config.yaml
encoder_bias: "all"
loss: "mse"
adamw_weight_decay_other_params: 0
Rows from block 5 of the decoder, named by matrix and row number. Rows with one number belong to one channel. Each number is 500 + 50 x the weight over its row's rms, rounded and kept within 0 to 999. All counts start at 0. Numbers have three digits each. After the name is the row's rms in percent of the matrix's.
# convs0: first 3x3 conv (decoder.decb.1.1.convs.0.weight, 96x96x3x3), inputs 54-62, a 3x3 kernel for each
# convs1: second 3x3 conv (decoder.decb.1.1.convs.1.weight, 96x96x3x3, transposed), outputs 54-62, a 3x3 kernel for each
convs0.13 095:490547563426457420449438488464523508473583446527475553511514501529485482470515460482380502468527476519462470465524544444476442446440429488524583460570453475557479517540482473515430467496480478644497520378552491528551479601528463470541490438457
convs1.13 082:499451516523481597499467557411565533473535528544530538531440585522509561540493496524501426523431494490563532520524512442492500548584547487404484568456567456528465557567500504452444469557494430478561418540490481487529564562541501468498558489473
convs0.14 101:625428470518490512542506504475473430410483452509399522533473449505497423440527537571573495516583540512495468525568490450488490522505534449543487502514454528506515473486469403280437453411508455645552506540445538557485490549512535437479456511500
convs1.14 102:511471517548543552544570460486534533445499511533575528471466440582536431526489494481465522530485435485494482542533509427461504493543554528521468447500455478525493465477442554516535550350487521474536480436470494544494521493491553562482481500527
convs0.15 105:491569527498417510488498437484412513494424481468524485527500453491485471533474504464489483465633450490510490442494457481432491406460476464553489512529543465488543481451475412397611509568462526488462439527532522525484524520489474504433532493552
convs1.15 109:522548587573394530500434525513538516398607577490529474559498535475534514520501586462438517475486466455465499511520511516485474466465552457564559630519381452478575501443457494548484441535558528484495517462485398502530492497526498421464502537495
convs0.16 097:448516549532579508533488464514544502484427542495475476551559495472489538487526530512517482451543455512487431559596541504559520516495443487513576628425427531473464509544554556528576520537533507507406485445539574544458541497531528512496568519521
convs1.16 089:561377439569429473539514569484457535550514572567515466496502427412495493482415517536505513476502564490525477455472448548504510516516473588490442616577390499515395465503509463536545533490484512560517545623503521522516566575472541568501545489592
convs0.17 097:534553470559491478404466529480529492468496564510430555548520498523511587569480468528578496487500520524495515555443475668554446491513620372405506501432558509486397540534490491409515458465426471420468515534466547644508498515486447528510536578568
convs1.17 104:491442527512497596559484468504534467541430501549457361488594477459540522523440485507510458479453538481521449435369633570445472590617441545603506475498467544444561535454437507520514418470575495473536530617469536519588541498500528561501560512564
convs0.18 092:506557525537502475527516517463394530479491529474504503552515516534446566562450444557659480474403523501407544541575472414501488478461573494475455566456452523626560471626458434323482494483529489480511508498520576491486479567532451463430493509511
convs1.18 089:479509451544514519456419510494475509472431504525504487512508461472555498451526499465540505480565541502471521528468474529469449566503477532513584514438519564480540485526533545562435437501513511501486416497454459499549428480442433615412491543475
convs0.19 095:549457497546438456513459476473504515462456474481520484480514540503481478535556491531554499592532454514454532502493521643575547445469491485513482503542446491541445509525483555595467543502538514556459523499504537518536513487499505508506496508497
convs1.19 084:467514488523544446498541508507538599521426514525437495443388446579582494472592530487508485483555594470517517567477516511486503501520472501428528463327450548445435512549513539421469517470535533478598533502464502492488479428483488542517489587577
convs0.20 093:478488455553548521544540542503524469500374536466424550476438513464351527480422527504456493521458437497439500546521417493506484564397465486526503590541512597501499470474480498441478567431472550495547558551476438473511493507464494570544493436476
convs1.20 085:560466473437473471551526472534554507507504482503451419513498494520655606449538467541511488545495518516526520586596442530577517467521456455464463460414401480463452492512481503466523527494478476602474499444378540533499539626517428534559516454521
convs0.21 082:512423501506503413505601489479453492553529448551526505407558497490568439485479530464535502478514503514515507580449467451468460432471451526491486508482481501520483506534521558640548607638481515472482444413502463531506558522492573587586489589524
convs1.21 113:526529520514540555524544515498420433544544470498473460506438482514372551514451534510559564567473470511482505546531556472553560499548528513561472569436472481502480523655581547453392481513498471609586509673593496557522498510498527426441477445530
convs0.22 098:536434520487482364563512467483465501560523402439468536518506494494502446461448476490444499466463524475507533482512490578602445502457484527428668445508472541518514491532498519497499503506484512600496490465604499501540496493559460477488413488498
convs1.22 118:477409422529510403533509505564554535496441428590469478488585448514543497495533478518486520519491517477525488481490490504541478557502456508491517552522479461576540487579404448562547367515487508547626461494540537460513528511544460488516525489472
convs0.23 095:526539556501514506417567542496456498366501473540436529485653488541510636550553523492517493531479467491485505486527574495655476584468546584572629469580490573506521431426509439434537510525529435472452441455542515537441494558485536559540477490488
convs1.23 090:498486606450424457519439518497556564505557544509542501395480474407469471537469568522547460544486526478470468521492512509407446453476492529594468450432439513528458484542484525538557463448526517474529487484525533520600572468466501471467559454581
convs0.24 094:649502587550517514576499456498621415469426429509438527474472444476512477521493475458572501568500448471440541522464459514480562579415557481520509518514422505505497517521443449644534400320430576514567534449512520465533462527492428533539532450479
convs1.24 080:519505498475437494482508391493488473556504451591476532556465553558469517522513580471517509540482446481450529563554478577515463509551507495419464583491521546562530476617519512514458470478548422580480549568488489540493420485452489506545481455457
convs0.25 092:542369445446472446468598460495584514647408487526550447542566541469492435515483492475499452451471451487491480389508496654548479484508409494607589481571526511542621536519501581532549613667507559547463522529429559422463497513502565419475526525522
convs1.25 087:554507570467503566533602421496440481557534437470466429481518506516501499499512478477520502490586573511487521482520462456475479537541453387457514434421515485366422439503472479512542507437555439547426539456491586471431423481489478592508555498588
convs0.26 119:577511394373534575528510495475490526488388430550462500523537477479470412524478524529389461455444563406537497477474630492588356474490487536490572451492465485449564462495499499463483526531484463632390564383577513416534497523468441520472520491497
convs1.26 102:456584507404479480524367423482536571571539534500530573525510501587601472480571554480489508472567508443463466462471487560428497476535524521541521518477455466529505508484557429480468447451493512535529520521535626536516512477483483497473652557564
convs0.27 088:485454544471529540492489535559490439334493532497470498447483467470441525425456507438453526506556543516427445448483510490553522562439503681482532502229551574541599473498509490485523518534508587353550541464514488450471596542529518472503523466420
convs1.27 099:416504502553543486431452451468466507472468573492445512484482557503514541538487540506477504503497517477509490490470477494513542560561536374440484528647438442585495609499529501545500514444434541445522459477513550544548587508515497473491488438501
convs0.28 093:445510437445458437413472471470520542507500517452506455589547546506547527504590450582570467514460502541495483479645523606596518507471516427409494537503504533473451514386521503575540520393540451414466545502396572537499461461477518539479539514592
convs1.28 090:474501570515555506542544505517498553492494466513621580560462470488366506449397491466512505492438467503524451500470543509404486554527554511531461500518554505603470470522455462452556485483474505501465510471413569548559429463486474421493467442442
convs0.29 123:483450591491490459497508460460453542582558614501528524500545496543544615527515524459496472419512446463491495494560472523416568443510487393481532477595529429513496505511516491444566486485568524607435521566520445538505499568455424477534526509442
convs1.29 103:525486491566491498519538522454506512393402456530471500430526495487618512482514463496465497567488442488478480453511474477442481534539512503521517418386475521487566504487421491512572475550484482560578493476466539469514460498511533461486517545558
convs0.30 121:453470515572455539498505453509532527526332498476587471471465538510425494492519502467346472495485528498500488501495528567461525482545527535596534527476516501490517520569583498570536481427522455369548542619528498428463525560536528462455503532518
convs1.30 115:484531550505536500578585454425509471458627469574562464495473524525608477481529466487522491485444477511637533499497506558425405557441458465511521425508499493475573508526486438285456540482537434540534491516519457434525455501472466463470549641478
convs0.31 106:497538515543503531480562523565460510524315564464629538441576494519423517461481511497443487556376526455601479549517436412474575536323565443527511510446460442514471487489489443357445462317497511441492464585495446569555507482521458540536509484547
convs1.31 118:577492500387490486520561451478439485536544490517504432560505582503542482474396636504520504506514464514522427548552425543519520467511441501466555519440551526497596474585532472500479502499579461546560467481564537603513415543524515536502485453552
convs0.32 096:493533518609391529519417501530522492444545529407566466431515509512463547502492479446474538550506451568466530429525514522246496395551554494494445512523456522439535495528552452505490460353524529444473447442525428559506535472483553588552513470487
convs1.32 120:487530509510499420463471496501415507511478430392512588430504596473631491531484450526492478480506537562456511567499517571537482516468442421565536530581515508406475464582510534437503538517426510458528552561558503446465515529521492453521426494517
convs0.33 092:541453448544586520470544477468527522531515426510438562522531566547365444500551594532475444487369565523443448536463668559555603503477463438471479543567497497412575542459572539525540502511512516474493516434461435488579471487497463483480489518503
convs1.33 103:472429417387436447531511449592626612536528454457414462481443467583604506494542549495494523459486479502517499641532431541482435492505468488519581520486491565541559489475486535558496510551532545580605561546522457530500500508478519534490532529521
convs0.34 095:486498444519425522576478591551479514497562485524417450534572489499485484483441597559521511431459473510477496551464519500527487413494437465548567478530561468496495438426486458493542519450433467502510444387433370512472535552491540527503477460475
convs1.34 085:455475447492539521504488538517437486527505424500528541451453538522588521517537411519516523492542531490466494419456493494540555499534590475553530469527543410496441501527428480532555542476463531462580647643563497526540531460493487464487521474457
convs0.35 095:452472496532477589503537399478545430493457542505432483426480490527472562530503439502515484491494557525470480500569545452480450529451574529494416481584514512484445487512493534485465510483539448395605537508522608502414510478515537525488494523504
convs1.35 127:515476472546468478517512572483543518526581531525478448501443443481517556427477566567560500523540478491420469442364487484419526588688513494544506500513562526534512466512540565506498514483520562421441450482484461624595502447488429517568472538493
convs0.36 097:529488443542515513538532476503529445494454494560485477518512453470515583442466448505509509495525485503480543558556492592582522522563522510660454493391496412570557515446466576523472482536467589446589435506547429502482513553507490497555392448488
convs1.36 116:453513442469507542425554539470470508535522542513514495541538533470390519478508538531482494473491547512512462444428555468518614611580485475556434514476553548515580530446690571494422560496444523406456492567477479538473555570541495491536449554507
convs0.37 089:472536581520483571475488527576502506509511522465489512428497536559648481485505523465434551488460558503511468523529576628635552593432474489486492472421472534427569429473463463438521447407479445542489430508474547529486536506490453519456564493524
convs1.37 077:454493519446529469412497516447481579560543440524496429504513541471352500436461523550489517461480464464480503512452504581494467531509546452457539560551480560478510510523513401434519478550508544441509536514574486556548513578563583536550551489497
convs0.38 084:570516576539458441547485522576464488436407448484467465503446515468462553498507495574530496541431548536535467571614499508553505500468481499572476509557501508456519458468534350297510443517495505447560624591428464501512565608522483467536508510483
convs1.38 092:547540487615511433437523515547519529570614466559496525530497445400414429457509488515500481526527477543538487491411518470472495515498416474494433495419446535509555462526466495533479509557447416440543487502426480507450477558565382534529365384473
convs0.39 114:475509521498519486491485475439512497555533506502421496519616500607668553524498511493537552533447501545480544494511468507554487476565430420477469565562494471431498452452475514542556497544444544483524556464465542450489389477487536523545486562459
convs1.39 100:525558532596582524526544526534447459451448441435465349472471437425413403479392386519491516500508540517477515545448499467515507536530451538568566502606559544539514466483543521573565508544542522440431449510464415437364530468536486431497512468495
convs0.40 086:462438573520527532561547465478483578482423548475439494436455488462503496507390383575511470593454510505564531452335509500515634640495373466495568537500475526448439435462428524448450519511492424575576556591481521437466514599525479425508446513478
convs1.40 117:515581545446491506437503466457492414465458503430479538495547443573544512513532475504498464460488493517495491566586563401343395396330530581484399484540498462527499550531518419523467579508497444562486575419428449430527477590433511462517461508524
convs0.41 097:514462493530443535489563530480474562515420431500480532438560503444517482494597469509506487590514487508465447468522521551542536520508532532463556373539499483557479509507483530640492562529561502463449490506439448528446452451480518612482436510476
convs1.41 099:456495519474510494489463545501523538501610505470551476543493594463404503450542481575529550543407436542499536509516468528548515545480440506526523561673527503544474486531468469486431505516462541472530496531472505492503551591525525575487492524485
convs0.42 098:548601534530411555487423550481556565517501527508499469540671554535444474456498489477519539534544494545516489415498531534518539540609606486540553556560402441489567517487545472496473492445493540729467463542657460382493444509446482491467495440481
convs1.42 111:489600492499593487469482502525513480469522488466434553487459501528475557478424505500479489461466484454436482399442511466413467433487442483468511510450481407510432518491501434385478538378514528534503455486519507391488559495522479530516545479500
convs0.43 104:510489552500478481528537547512506503539413518517464475541453507460537535437504393522505491494499549488533520421500480527461500477533542574674623447405490477437431511403508365224412460505500536544486428469358526491521544498469557487482459510478
convs1.43 078:509523496473550503466507507458465430519542450506471486532475556476378539507498504509524491551407441469456457477489445550510485490489479517655538550589584538410484407597456570502491493466515469557504458575533483478513547541505414460481472428476
convs0.44 116:450570465483575506469520558540447503478283464492397513520506563480499467480443434498521507488537424488445536429548504508529471503481526581505504589353506492412457533507556546589573542461468515425503546453474512449574477485562551477264478462537
convs1.44 099:467487505386467468453501546534490502410536499479549461471420496485516509481440493495506489515579530511474505535530519495482543463485536613549518554590564494515432500512582578446543509447508658497536427426503466554437570532471567694585497488483
convs0.45 089:515393554444492507551486501465479505486526564495396417522446545496446494528459444528475446510457489483454464581427517563466478482405529484517551483502421544550530479512490602382460541539459505566553592532549465447486507470511513464447480482526
convs1.45 088:538571538417528508439507510553532510498493557481504491520540578385490555427549513486510459511505463503493464457565510509529516516510428487452429596543577478466462432453394521565448483566483444514496517525473420446466536540550582566505497460452
convs0.46 090:569560530475518558471464470489499459444450525499468531498519399512437529482451512543411483443399498474432535441462412440573384425492534471506441472570528547392509492471520531406579509512473545447460537477408501559452484507463519535439517444462
convs1.46 084:483514533443459504482460504487528547504546582479469523521612464467552532513535487474466469576513517557480514472503489408451517570438587578465446477398552484496473483348527411605435491515492506461500563557527584500484562533534559515505491589542
convs0.47 107:440478420535561570513458456433452426516516508437522433504474491483497489484471518424480537514553463454391576509538461517474556503601532533543491495517485469466525506577448568394445503620496517541432517468517531492509528425518562490601505531527
convs1.47 115:490595543454569457455522469437444473531510488483546437505514571514582576475466557496498477512541509558507528552489495554437498494398434423535512518496566505505514425446467432436509512508493416455462380383461456499532436466487391478467554483515
convs0.48 089:454506580519432543479447459479492535536386422479534505505648543559537491492528578525439531536559452447469536544506500562455583417470404506479429592395494521383486565481560575597516534514534520400535463578472488487536466516469502491448473532471
convs1.48 111:465499506499577486461534488557566480573633554498535552433478501490412469485436489497501521497521488500520503498460491430389466493470458577573500519531496522480441446525491515462454527416442509459472539541476504525466542492547509559539448532516
convs0.49 088:510530565508348381480505464552514574514455438490544510451482541480485507528520451523473491431238464502490478514431488502471503462537458457503495538528527581528532526538550584616607489646551512319541476504422467559420505519557428370439474526526
convs1.49 124:532519475472427496483488507543533520482448491490468483521448502633479449513479519522517511459571528522674470552494518459561527551524480526571480511562464490550453517322524494475495560594512597497520550481501515589512611518525650508547520504488
convs0.50 087:513365507460365581543503502517435551401541505538476431509546453545483449483388516435474497462464503536503517592294502442438470464534565540499539521460466518552463484485462462390472471601555518558514563506515454412531513456450443334433505572463
convs1.50 084:493515404402629490474591460526510485562514468459539474497547503457542474465479471509542508489560408515488490462506519504545482461505542576545545547569497505522495510498506529452481525546517464570608486502487479562559496536571654565462526533566
convs0.51 091:505507536545562521480426455527477477488527500454455476487557500497511517516481519477469513620460480487480508549533493513463500496560533524534462507520547448556489511609464533547546488434524480453473484551487523472529524480497587563513600584503
convs1.51 099:453544498477482491554443501531606519476485474470417474467505486485414452561479539480510483505603474433425495451468463518464554407579571560473520444533451481484500545384565526585523445544501547467475508410513613490491477481526469580511491436490
convs0.52 116:486549437490523548455484489516454491425367409486460475515473503481534396507441403461507459482622494516533509484498501467472496530537558587548451556466391529536513521445509436411453470474509512458561513430531559511549518481450463449492530452561
convs1.52 096:487547568419467500459384463561523553513558560505560464511494498594540471471544550465514448370558536492503510522490561488475503406420518498419484475424433498478453476550546569566478489510491553462435521533465430493473508440497520551524472519510
convs0.53 091:526487575461530437524420497535435533523603467523554477434442545507500511556589515542486488438461494507436558513560504466446510418531556543426489547459472471441409499531430473418461386423432540503519528589546430513489550499482471472504471505467
convs1.53 085:520576507473502560477474491533479536509414501483535497496448417476502425482519507489513524516525560497488525542520573431499557423430593602599478511579462500537482493596543538491537509427503552513544525398459431536487580457460537495535438445453
convs0.54 087:608447545486492470482507503495477443497509504499593470592437396393480408619465556477577462437487537512548460501479367500436449439473520468522485560448504496495535463500449458503502437521544593609563485559522457457456493493458555517476529483483
convs1.54 093:445398522471481481467543553437468454513529479534534520392452457504481545549446422540558445551478490484525509437468436529484502493443559476580431375500444472443419543543470466490571530480509495527528428442461506425474494493429434543494546457513
convs0.55 084:504431462475578494476532480451426517457432386496460547519473525577459542508472544403426479473593432498531525470586520436573429418524519550477605530525504469449502486406430384526402513482441516467506521515504589491544561499474607527435491578465
convs1.55 089:513420453496440570538547544438464451573558499443540483430531471454512432472455455471501478443495488464454478492486511506536491530446516523485546443487520402487449545507479477434571593680566421430496462386540492563466438365453510455434497536438
convs0.56 105:430507515512513418513488479358546520506440372478464472500510481529521480508430521417618506517466461473456543446524498561533473450563513490496484521521495517518527591489493595444574492570511602465499490487496456517479507408550472561425461498527
convs1.56 123:499503500489415402429511555564520529477479486450426542499471484511476530596570541491445474487447455479511578512427507529548522575573541478538494567418483547522410514512557538570431446471473509485522553523538445441444549512504475472520494531554
convs0.57 117:528472537507504517557447462470533532354637395518556445508573479481546493482535554457563514423631489504522500389548460507436415390557443466578480483511460536426546519527539564370499445511589528419504544481609460393509523459502500359503494486544
convs1.57 104:605461519482351479555485497474400510449446493543424487557572463503470500431521618506510485523528500524535473607619530494506470526590446475430444509352467545481501508533514570509471516512457497494507466389430550461497432590486431538490572532559
convs0.58 089:498494469534387521518489395542557546543573490561498524555516496543561509608530521442462491437504551463562516471519510521408449481531534425495517529395391485437434490498548507474539561537534614539469522563530499514533507463490498565478515504462
convs1.58 095:499470543471505515536442482599496378415338422426497509508518486537503443540505493426494489418534467504501483438541466509550547525524454476532545456554438481545466575471526468496559520547503529509495485451539493519484526495458563480488462570504
convs0.59 137:549487535421529504556485476477507537490543501506473520502505438447459565507493452515453490485500519441522500529539513460461550526514427471543424554491452460513454524456500491403464497564557544453566439489494536488555517495531505475488574504503
convs1.59 130:484542504434408511432459464528527523517574517576546494468536574428468479586519503557486547509516506515478562560535458527496512593479461608524558516484496555394478469435460522571511525490493480480486572522530498582506464471543534425492426540472
convs0.60 086:540486548540539545469540434494511527459408542609583555500504525533495486523602451534529500542430447468458451513521441491695554531533577547529537494388471468557520476446541528473553544536548486501494459496478523516419537494481536457520537564468
convs1.60 096:541606571497465455522527519436440413512573586480447478506472507521494524508503489489528544544475538500472509414575597562585548494401514543518532579548482440484496557502484437488516480570458456494432502535585526388484489544535486570464565511484
convs0.61 091:506528511456400483491484455422457504560511434504511533557501520533559558431434441550480488527515520421485497490448520476395466506447585548506514413539557468501567523485502558608505559649595532541470504465543520488481445552489506584400505493466
convs1.61 095:509496464544636525551528488420515519514503468596544521578526498500327524481412507502491479589459490520499484535620524534515495502515520521490429547619560530576481433487481507570491511456449467572501413585494461506537437528527503456502430473499
convs0.62 100:499507475441494596472409531510525435507448455491498590472466442499461505571477524461468518457439520418499481541449499462574546480529496525539450438577525473549555608506510538489524514468515466484451482569490459463497455502478463520468609507518
convs1.62 104:480452532447601586499437530513558531550535523554588497540476489468432460452482467544493567524472451557522562500494456496473564539500538513580476508624557533549508462458525462642517490601558498552533502479506455537549498555524474412486509349418
convs0.63 096:473583452526510504565452471504536496520477497474512491490478480517458508480500498555658535530561531568477486432521469552414420440506599476530508522486563509494489436425521486297482466501515530470547510488525464484497455645478509397496468547519
convs1.63 119:526501482479421511547508495554525556514394471476517528493473507567684448477529435512518464497508509467470487495497383514442464458545520515537603503458483440440510480457448474499561512480502498443529520502552472465547526428585562548407471384524
convs0.64 101:522443563514472512568562580424518459522463458491503469539465484402425504488435385417535507539481478527431428421501535514526490522530529727522549456417539492563553456473500500502537548552544588492508536495493507462363578556483576460469549457438
convs1.64 129:552524450445534521464570533519567515488521530502554577518505497527506525457490516466501521518500532471498526486590583500385541482472471467403505383536572445440501503556467504549459527506505472516523431407567455494506513451453471553474527492534
convs0.65 093:478492471545535396467452525525501438455601449419480545530531426497461465532526545505453531510575475453540551522437530540491367497483569604542429548553507398385421492481467470400483435450439478490479446466497451493497523514497466351395511514488
convs1.65 083:481562477533415476486432491434595557449335524487476507475568475468485476505439484513535511488435514462500501529504470525510478560567587528655536392378467505390410541454510482576561486528485509508475492543555469421450558449518628481500474505531
convs0.66 096:510535465533502534462539499481490446483556493425467459552532375450495515484526580568529468533404544482509554480536484580489466460531485528473525543596631513560561496500445532537412479455434456509457385518498505600442468558494492551434485529533
convs1.66 083:437473480386472449514499442533437545458439504471540481469550503515479435569469439488487458504572504453417471524458526468564505413498463462474415421558553496560463504535558531488522473443517519513494506522593477503405463489565551589560542496587
convs0.67 094:537456487452506494543547552519475502559537465432562481556526526489484473427577423501483509468521522659510509468491487653437469436597540499518480509422513484597466484517497459415496387237461467469481567531499456570514507536490480408473525593519
convs1.67 103:466466517486455443506567510539570524514516498481472503437594542469586548465513489492482450480526521542434509455553466546481433525448437508468498449510611509461526509418514499528423527568469477418515519459428493522496534442464503619489488550507
convs0.68 089:535408479503498530506496578530424467521506452586449422433514556508452470583434447448469543418444519434485499552513444435516533663554493458550484497565514491531583584445525478482527587453499565581512509573490517418454513552513495375481529431439
convs1.68 085:495447507488458448515532499545537514518443453502491513488591441524470487494464580504511558563539488544528541491519479474498567497568482374451473453450445442526529515494433457540527486524524539610472565529541567489503523544503464529507527506586
convs0.69 118:503435441520565503428468511515475465479397466498408532550518492487505446517516537558449472498479590486523461510394509470491547504546441559455522482461491548496512478457472454516472577547473489515540494486479558489529522423508527505441516539489
convs1.69 103:526571513453475474535440491565510495540570460502517528412452531511567535463445481506551491506512537545528544506439510560505527503459502542509608548510544492506451547569518491499514504558504478488451529509538485515543551525511535556521482485470
convs0.70 090:494492460565506370531486450451522484444562385499512438496522458527489479561404514540433513390435509523511469597382568480433513513497533583470412480477524512495493527527389458301303352374517556481584502454539466557495444536539464513583492548526
convs1.70 081:491515427516507441426471535535495481613551565497479541452540416534420415510454538491530513545554432501454537479463488482455585483455486436525497561654593472532463588497566568601485513582517550481586572497629526577469493523521464478517493421510
convs0.71 119:473534480491486550496517498584469488501373629477552493470535555516403512533489487448505499486432507479534482477572440468503575554343533419497567553422530467567475489532533605407534504513455500508483448529463470556514503461480499386504499515500
convs1.71 123:436481498473378517523480490434511511452362464499480474433521463520612531531552376499426491404441518457519541427480500460522510510517585597531475445561462500513478560401506481389536521521452481520458579475475497461477542493534514471543543608471
convs0.72 093:498388477469392433523415505470430486527531453497638459514533549474445455508634404556533512581491509484451485556518413452455484498502506562447481478576497521522432607536525579498487499488489520400427462455510562546520503432446608537461537487555
convs1.72 089:522467578591498535529669583473431503417434548558572568576434468475534507547502466525501537447472532558508532472510495499570482556505439555454524541469489539526424511482523495524484456483489508499506535536542464549395568426417472438400413488374
convs0.73 131:510541469465459517513438499500546493512457567495477474501490516515482504471451486482421555403493488513537515439516452491508508449443489479532472558482514515501532498462525482369539468513534527440508521427534447532491509514435456378601515537451
convs1.73 110:478512552452412498453479458536594521559634616541523498528589444490520517498525546477482548518442429403527527464485567478515502492542487499461413482436503523557521505524554556542484491513538491541481501527497532519490538506416560497483558624538
convs0.74 091:455479518449475514524506508578494477463588461470521445514423475487579462478477411464545541590517443510516520675557509505302525527420495553478429468675421460538536449515489454559410552466553401585498485536571478486501604505551496488561465530474
convs1.74 124:494449498511578551541549566548486520507572518521496517454513392540371469548574510469501522471471525423519523521479475546708631496577604466460494464369478499550483521470468516461477465536478580465479454413552511505447515473483512502543574483490
convs0.75 093:558498526576460403507481560541471457518493446494487479487490531483468462461433480402588479478457542515463470414515415414405428492507450379447415538493482462507531600568478574537410538428453455428549479506491536512569386419450493477560551498549
convs1.75 080:500513538539567491426582471491447464493541489551537486550589542527541400485492521480510474500589505531422494535544495405503573478465503460487561574555505526608586509484498587521503537489503456444466457412454466537525448415539475418534435507490
convs0.76 112:487530570590478496497533486505506537528389492447570469465520544512493447482489494471544461555473568553478469497534469580430563496544518512564527524478432522499541508562570426443451535440567458439532531597564498436473505652473566388463503524518
convs1.76 117:535479469492458553426420545521470528497406561459487575505496485501520550527462551551496516513537512507520521548473540467605552431628567544462466545505507521560435518519549515570458443491495575459450508475418545543457528520474540535500551464591
convs0.77 090:518511474539537481502471544506484482567535463487451531526479502561502484521507517514510470491478541541510456513424493451581423530621409506409539545430472494503478475461463525509529483544440537427525469565511523539496435461529466753458511551537
convs1.77 096:435490481451444433468547473467556524505535497475479469525520487487582540500518440491467390458517527468500479511516441507535434502494481523530527508608445520486524458471498489419479524516517521493560499502458489569566481442469530380502544558531
convs0.78 087:502545533435451511444409526571503433605573510482483521542418562515594485421486555481526518474527454523561494494559436455579375410501463341409503565454491502418563535565590521379530485568600575484501455469552487528484566469425496418446558516537
convs1.78 087:557608600468524505516548513480519467475520475560547494502534552542426427506632568506502463520436547541525539621521547536521556533477542438481468522647551484588623493463453440630531541522458478448454434546521426437395531455456485541420553469452
convs0.79 127:477519527491582585522559519535524479433519503478513379562481493497476499440438459464518515584593527543469484509460515494428556540574560531529504536456571476399480510483449442529448515614546475518491544474526461335610507475477430466454482550525
convs1.79 096:524399519439418524462449448603571625512470567567626508491559451466577476566522518483478541488504516480552530485478523437498551473533522557504454459492473458479409519524497509461518521445521603586547497457446520525440519517557533552589533528575
convs0.80 093:453461594553533507523550546474486491493460444502529473525471464481492515508384486456611517481561494481419492540500550491566471460496522491530489459512509529474487515479476423659476579587422452423514595529538509486408480474567547481540485533528
convs1.80 087:546451432486499474422565521460533525557531418486448420516605413399455486549515542574467498471452532468497479457451470498475513522554496493444532504384503519476548553516476569519540492605532552522564534526415562586460526502503522521459588545483
convs0.81 090:488507513487472442551402421569497464475452569546409528497497471514535443458527585482480501424552477473555485627552553538447557501547520494477534500464474466460399472526443466385447490438428484481423587619427533480516458507527461498451568521493
convs1.81 087:619583542557537544461503503520638510467513532514470545481480520483402518480460569516469517528483533452553463511437444513446465587555438570642559535582587410509579473493473462515475450494483507469544500505392528497489499446435497499502431487558
convs0.82 097:546498525479563535475488557530443506506501573536499517509527554569499459497528569496553462486592509519551513493478516481459486477547586413556524549373515577518317524493535531396527515500490570517492527490564477476520484494497480471485514491484
convs1.82 129:500477538440457529518517437472438530492506544473466501508533493495512406494525510458467503525535512558545474509514528603601517521533520539473481556549490567490607496473490563587440528508438469471535538522489540502479521486506498432534478483493
convs0.83 099:513457467528408486500456532483506457524508484496512411507468469565471499529470484495530512458531433517491505552460499555526565452455503401474513402561466509524516499478504521499500488538480442439610554461506523439558528502495434482523505558495
convs1.83 103:492493481458452440464433452478449441533486483522450424560542522490531536515518568523473494499450425495506463507449494499506513532543540557449568550453590540497619600585595516506515502519495557534519472519493510489557516461515497456483517515495
convs0.84 105:443520512449529511440509541506435531547426473485438538461501515466518479518508466539534455518361494485527458550596503545561745552604563520524529569480512485545478536547497448481535544523461496629470515515487525611471499497506502281479525558469
convs1.84 133:454395520518414528455473558533473492533439425504512523434430552518479503522523386474501513477503500463484540360354534436464541449415582588619602493539490516505486502523443476608521549554458530425509514446527463411475520505505488540461454505429
convs0.85 094:460474535503507512540476469493557487494566548466444558528440394479559495481505477541549507465522598496565526438378474509551467499458434488543496463508535447549497540440493407423516503443490546496537464485538433512519532494490453420439470493504
convs1.85 083:529573506462552455460544512440528472447391438433567458457478505462405450555480476545468485487536519495494458525546525520463448453385431446466595482538535539461545528535421542495616524514465558529563569529541492498485419520522489491509574592494
convs0.86 126:507422423530503479476465473506473463542512553430490477512459480552579519491532490476551485497435496481525542525531518481413481494510513430560435596580517516408523490572511582630533512406506541595543532550517519532447494540500459430450510484531
convs1.86 103:480582456525555480498470504508448544480452519534538465580459507496493445556559499477506494474520586478497497528500510506482515529516471477461525508426476570463473542572529510465410520525512549441538496432504526441528503486515499511504543590491
convs0.87 104:474535403509435439519469395502432428470486482557490408486522486551512469460494510517489538490422488521445530506399451526473505513606584374559586493362559514423450553541479597566447504547529519484520534512524485492514513489498475515533504537527
convs1.87 087:485488478477531420597529523495496475440449513493573506461532556551547457534527487534502457477470517465531478495501473548439475351533510573562521435495594397382607566481422388432609636585504499504472414477506578501511510514498481555502561481458
convs0.88 085:472475556510539463515516478512386456518499497523479559594530447453539574505572535434591486468497454488526500549517482526506459517422551522517514476542476540536614580426545533465544531462485562393481469620412540550576520457523484528488505540492
convs1.88 098:482425471516501523445457497422435508526537493572589455557549505448523425558512486504476456555522503569457520456443454520507475469504503406333488463492487520432387521527548458459451565512550491448536500464484538615492474476543518527508540487539
convs0.89 095:518406413442514510501547511447460473539544479491516491483509423444434570456484474461549438494540534554481540552471440527503554531532481385518479526463504543448491513478460462377504476461387538548563548525441490625504514531532574492391525471443
convs1.89 087:505444511468513541530504492515447458510436505520445543410526547444477584524488533469517497512417532540476488489464508560478502487501449472555412490554414493497608562456497374510471503446514500465469551545424536512544521502423511458468604381527
convs0.90 085:519497493517607456484495521518542473470420362466392512521470539482419438508468439588363476617426415480433515464555516600544497476441419567507528587385527454406493484450503644432432526409426469463488588447529562496630524486509575528438480496569
convs1.90 100:506497486507461543528508480514556526556511477506502441494522507480530498524569536509480548519568468487555451465517542493462468489505525457593483444467372573471565515459374452520456501509529382469525455523530484504574425470534517392439582481469
convs0.91 079:467526500506488532476461434459588460559550488531506554549549544411552499490541502519483496434511498504508549627503463507484523449518574492426424509557523500488547512417545514506468538482384493462586492404464479498412501425502526446493530494509
convs1.91 084:533480468438507470540477480400506479478425463522509509515537528468477567441447473499575586503480502502516476542466466486538499496621541525526495547389449556518544496557497605558488521510550642527514590534504540437561484626487519541484525505509
convs0.92 132:432572478495553452496460511400586478605417487539378582501512510550509524457500529557503505520438539479511503601484512487689495569560553557441493581424539465500508612397486512444513454583481572513454464536526573489491406598476420619471508450556
convs1.92 080:503496540526426485514465554506522500448427451479462538469427530515477630523446534508489545488443446482480528479434486461431463504476501492555459487479389487523423504482504508572571490563513511485486555482602481440464538521478535557475533518465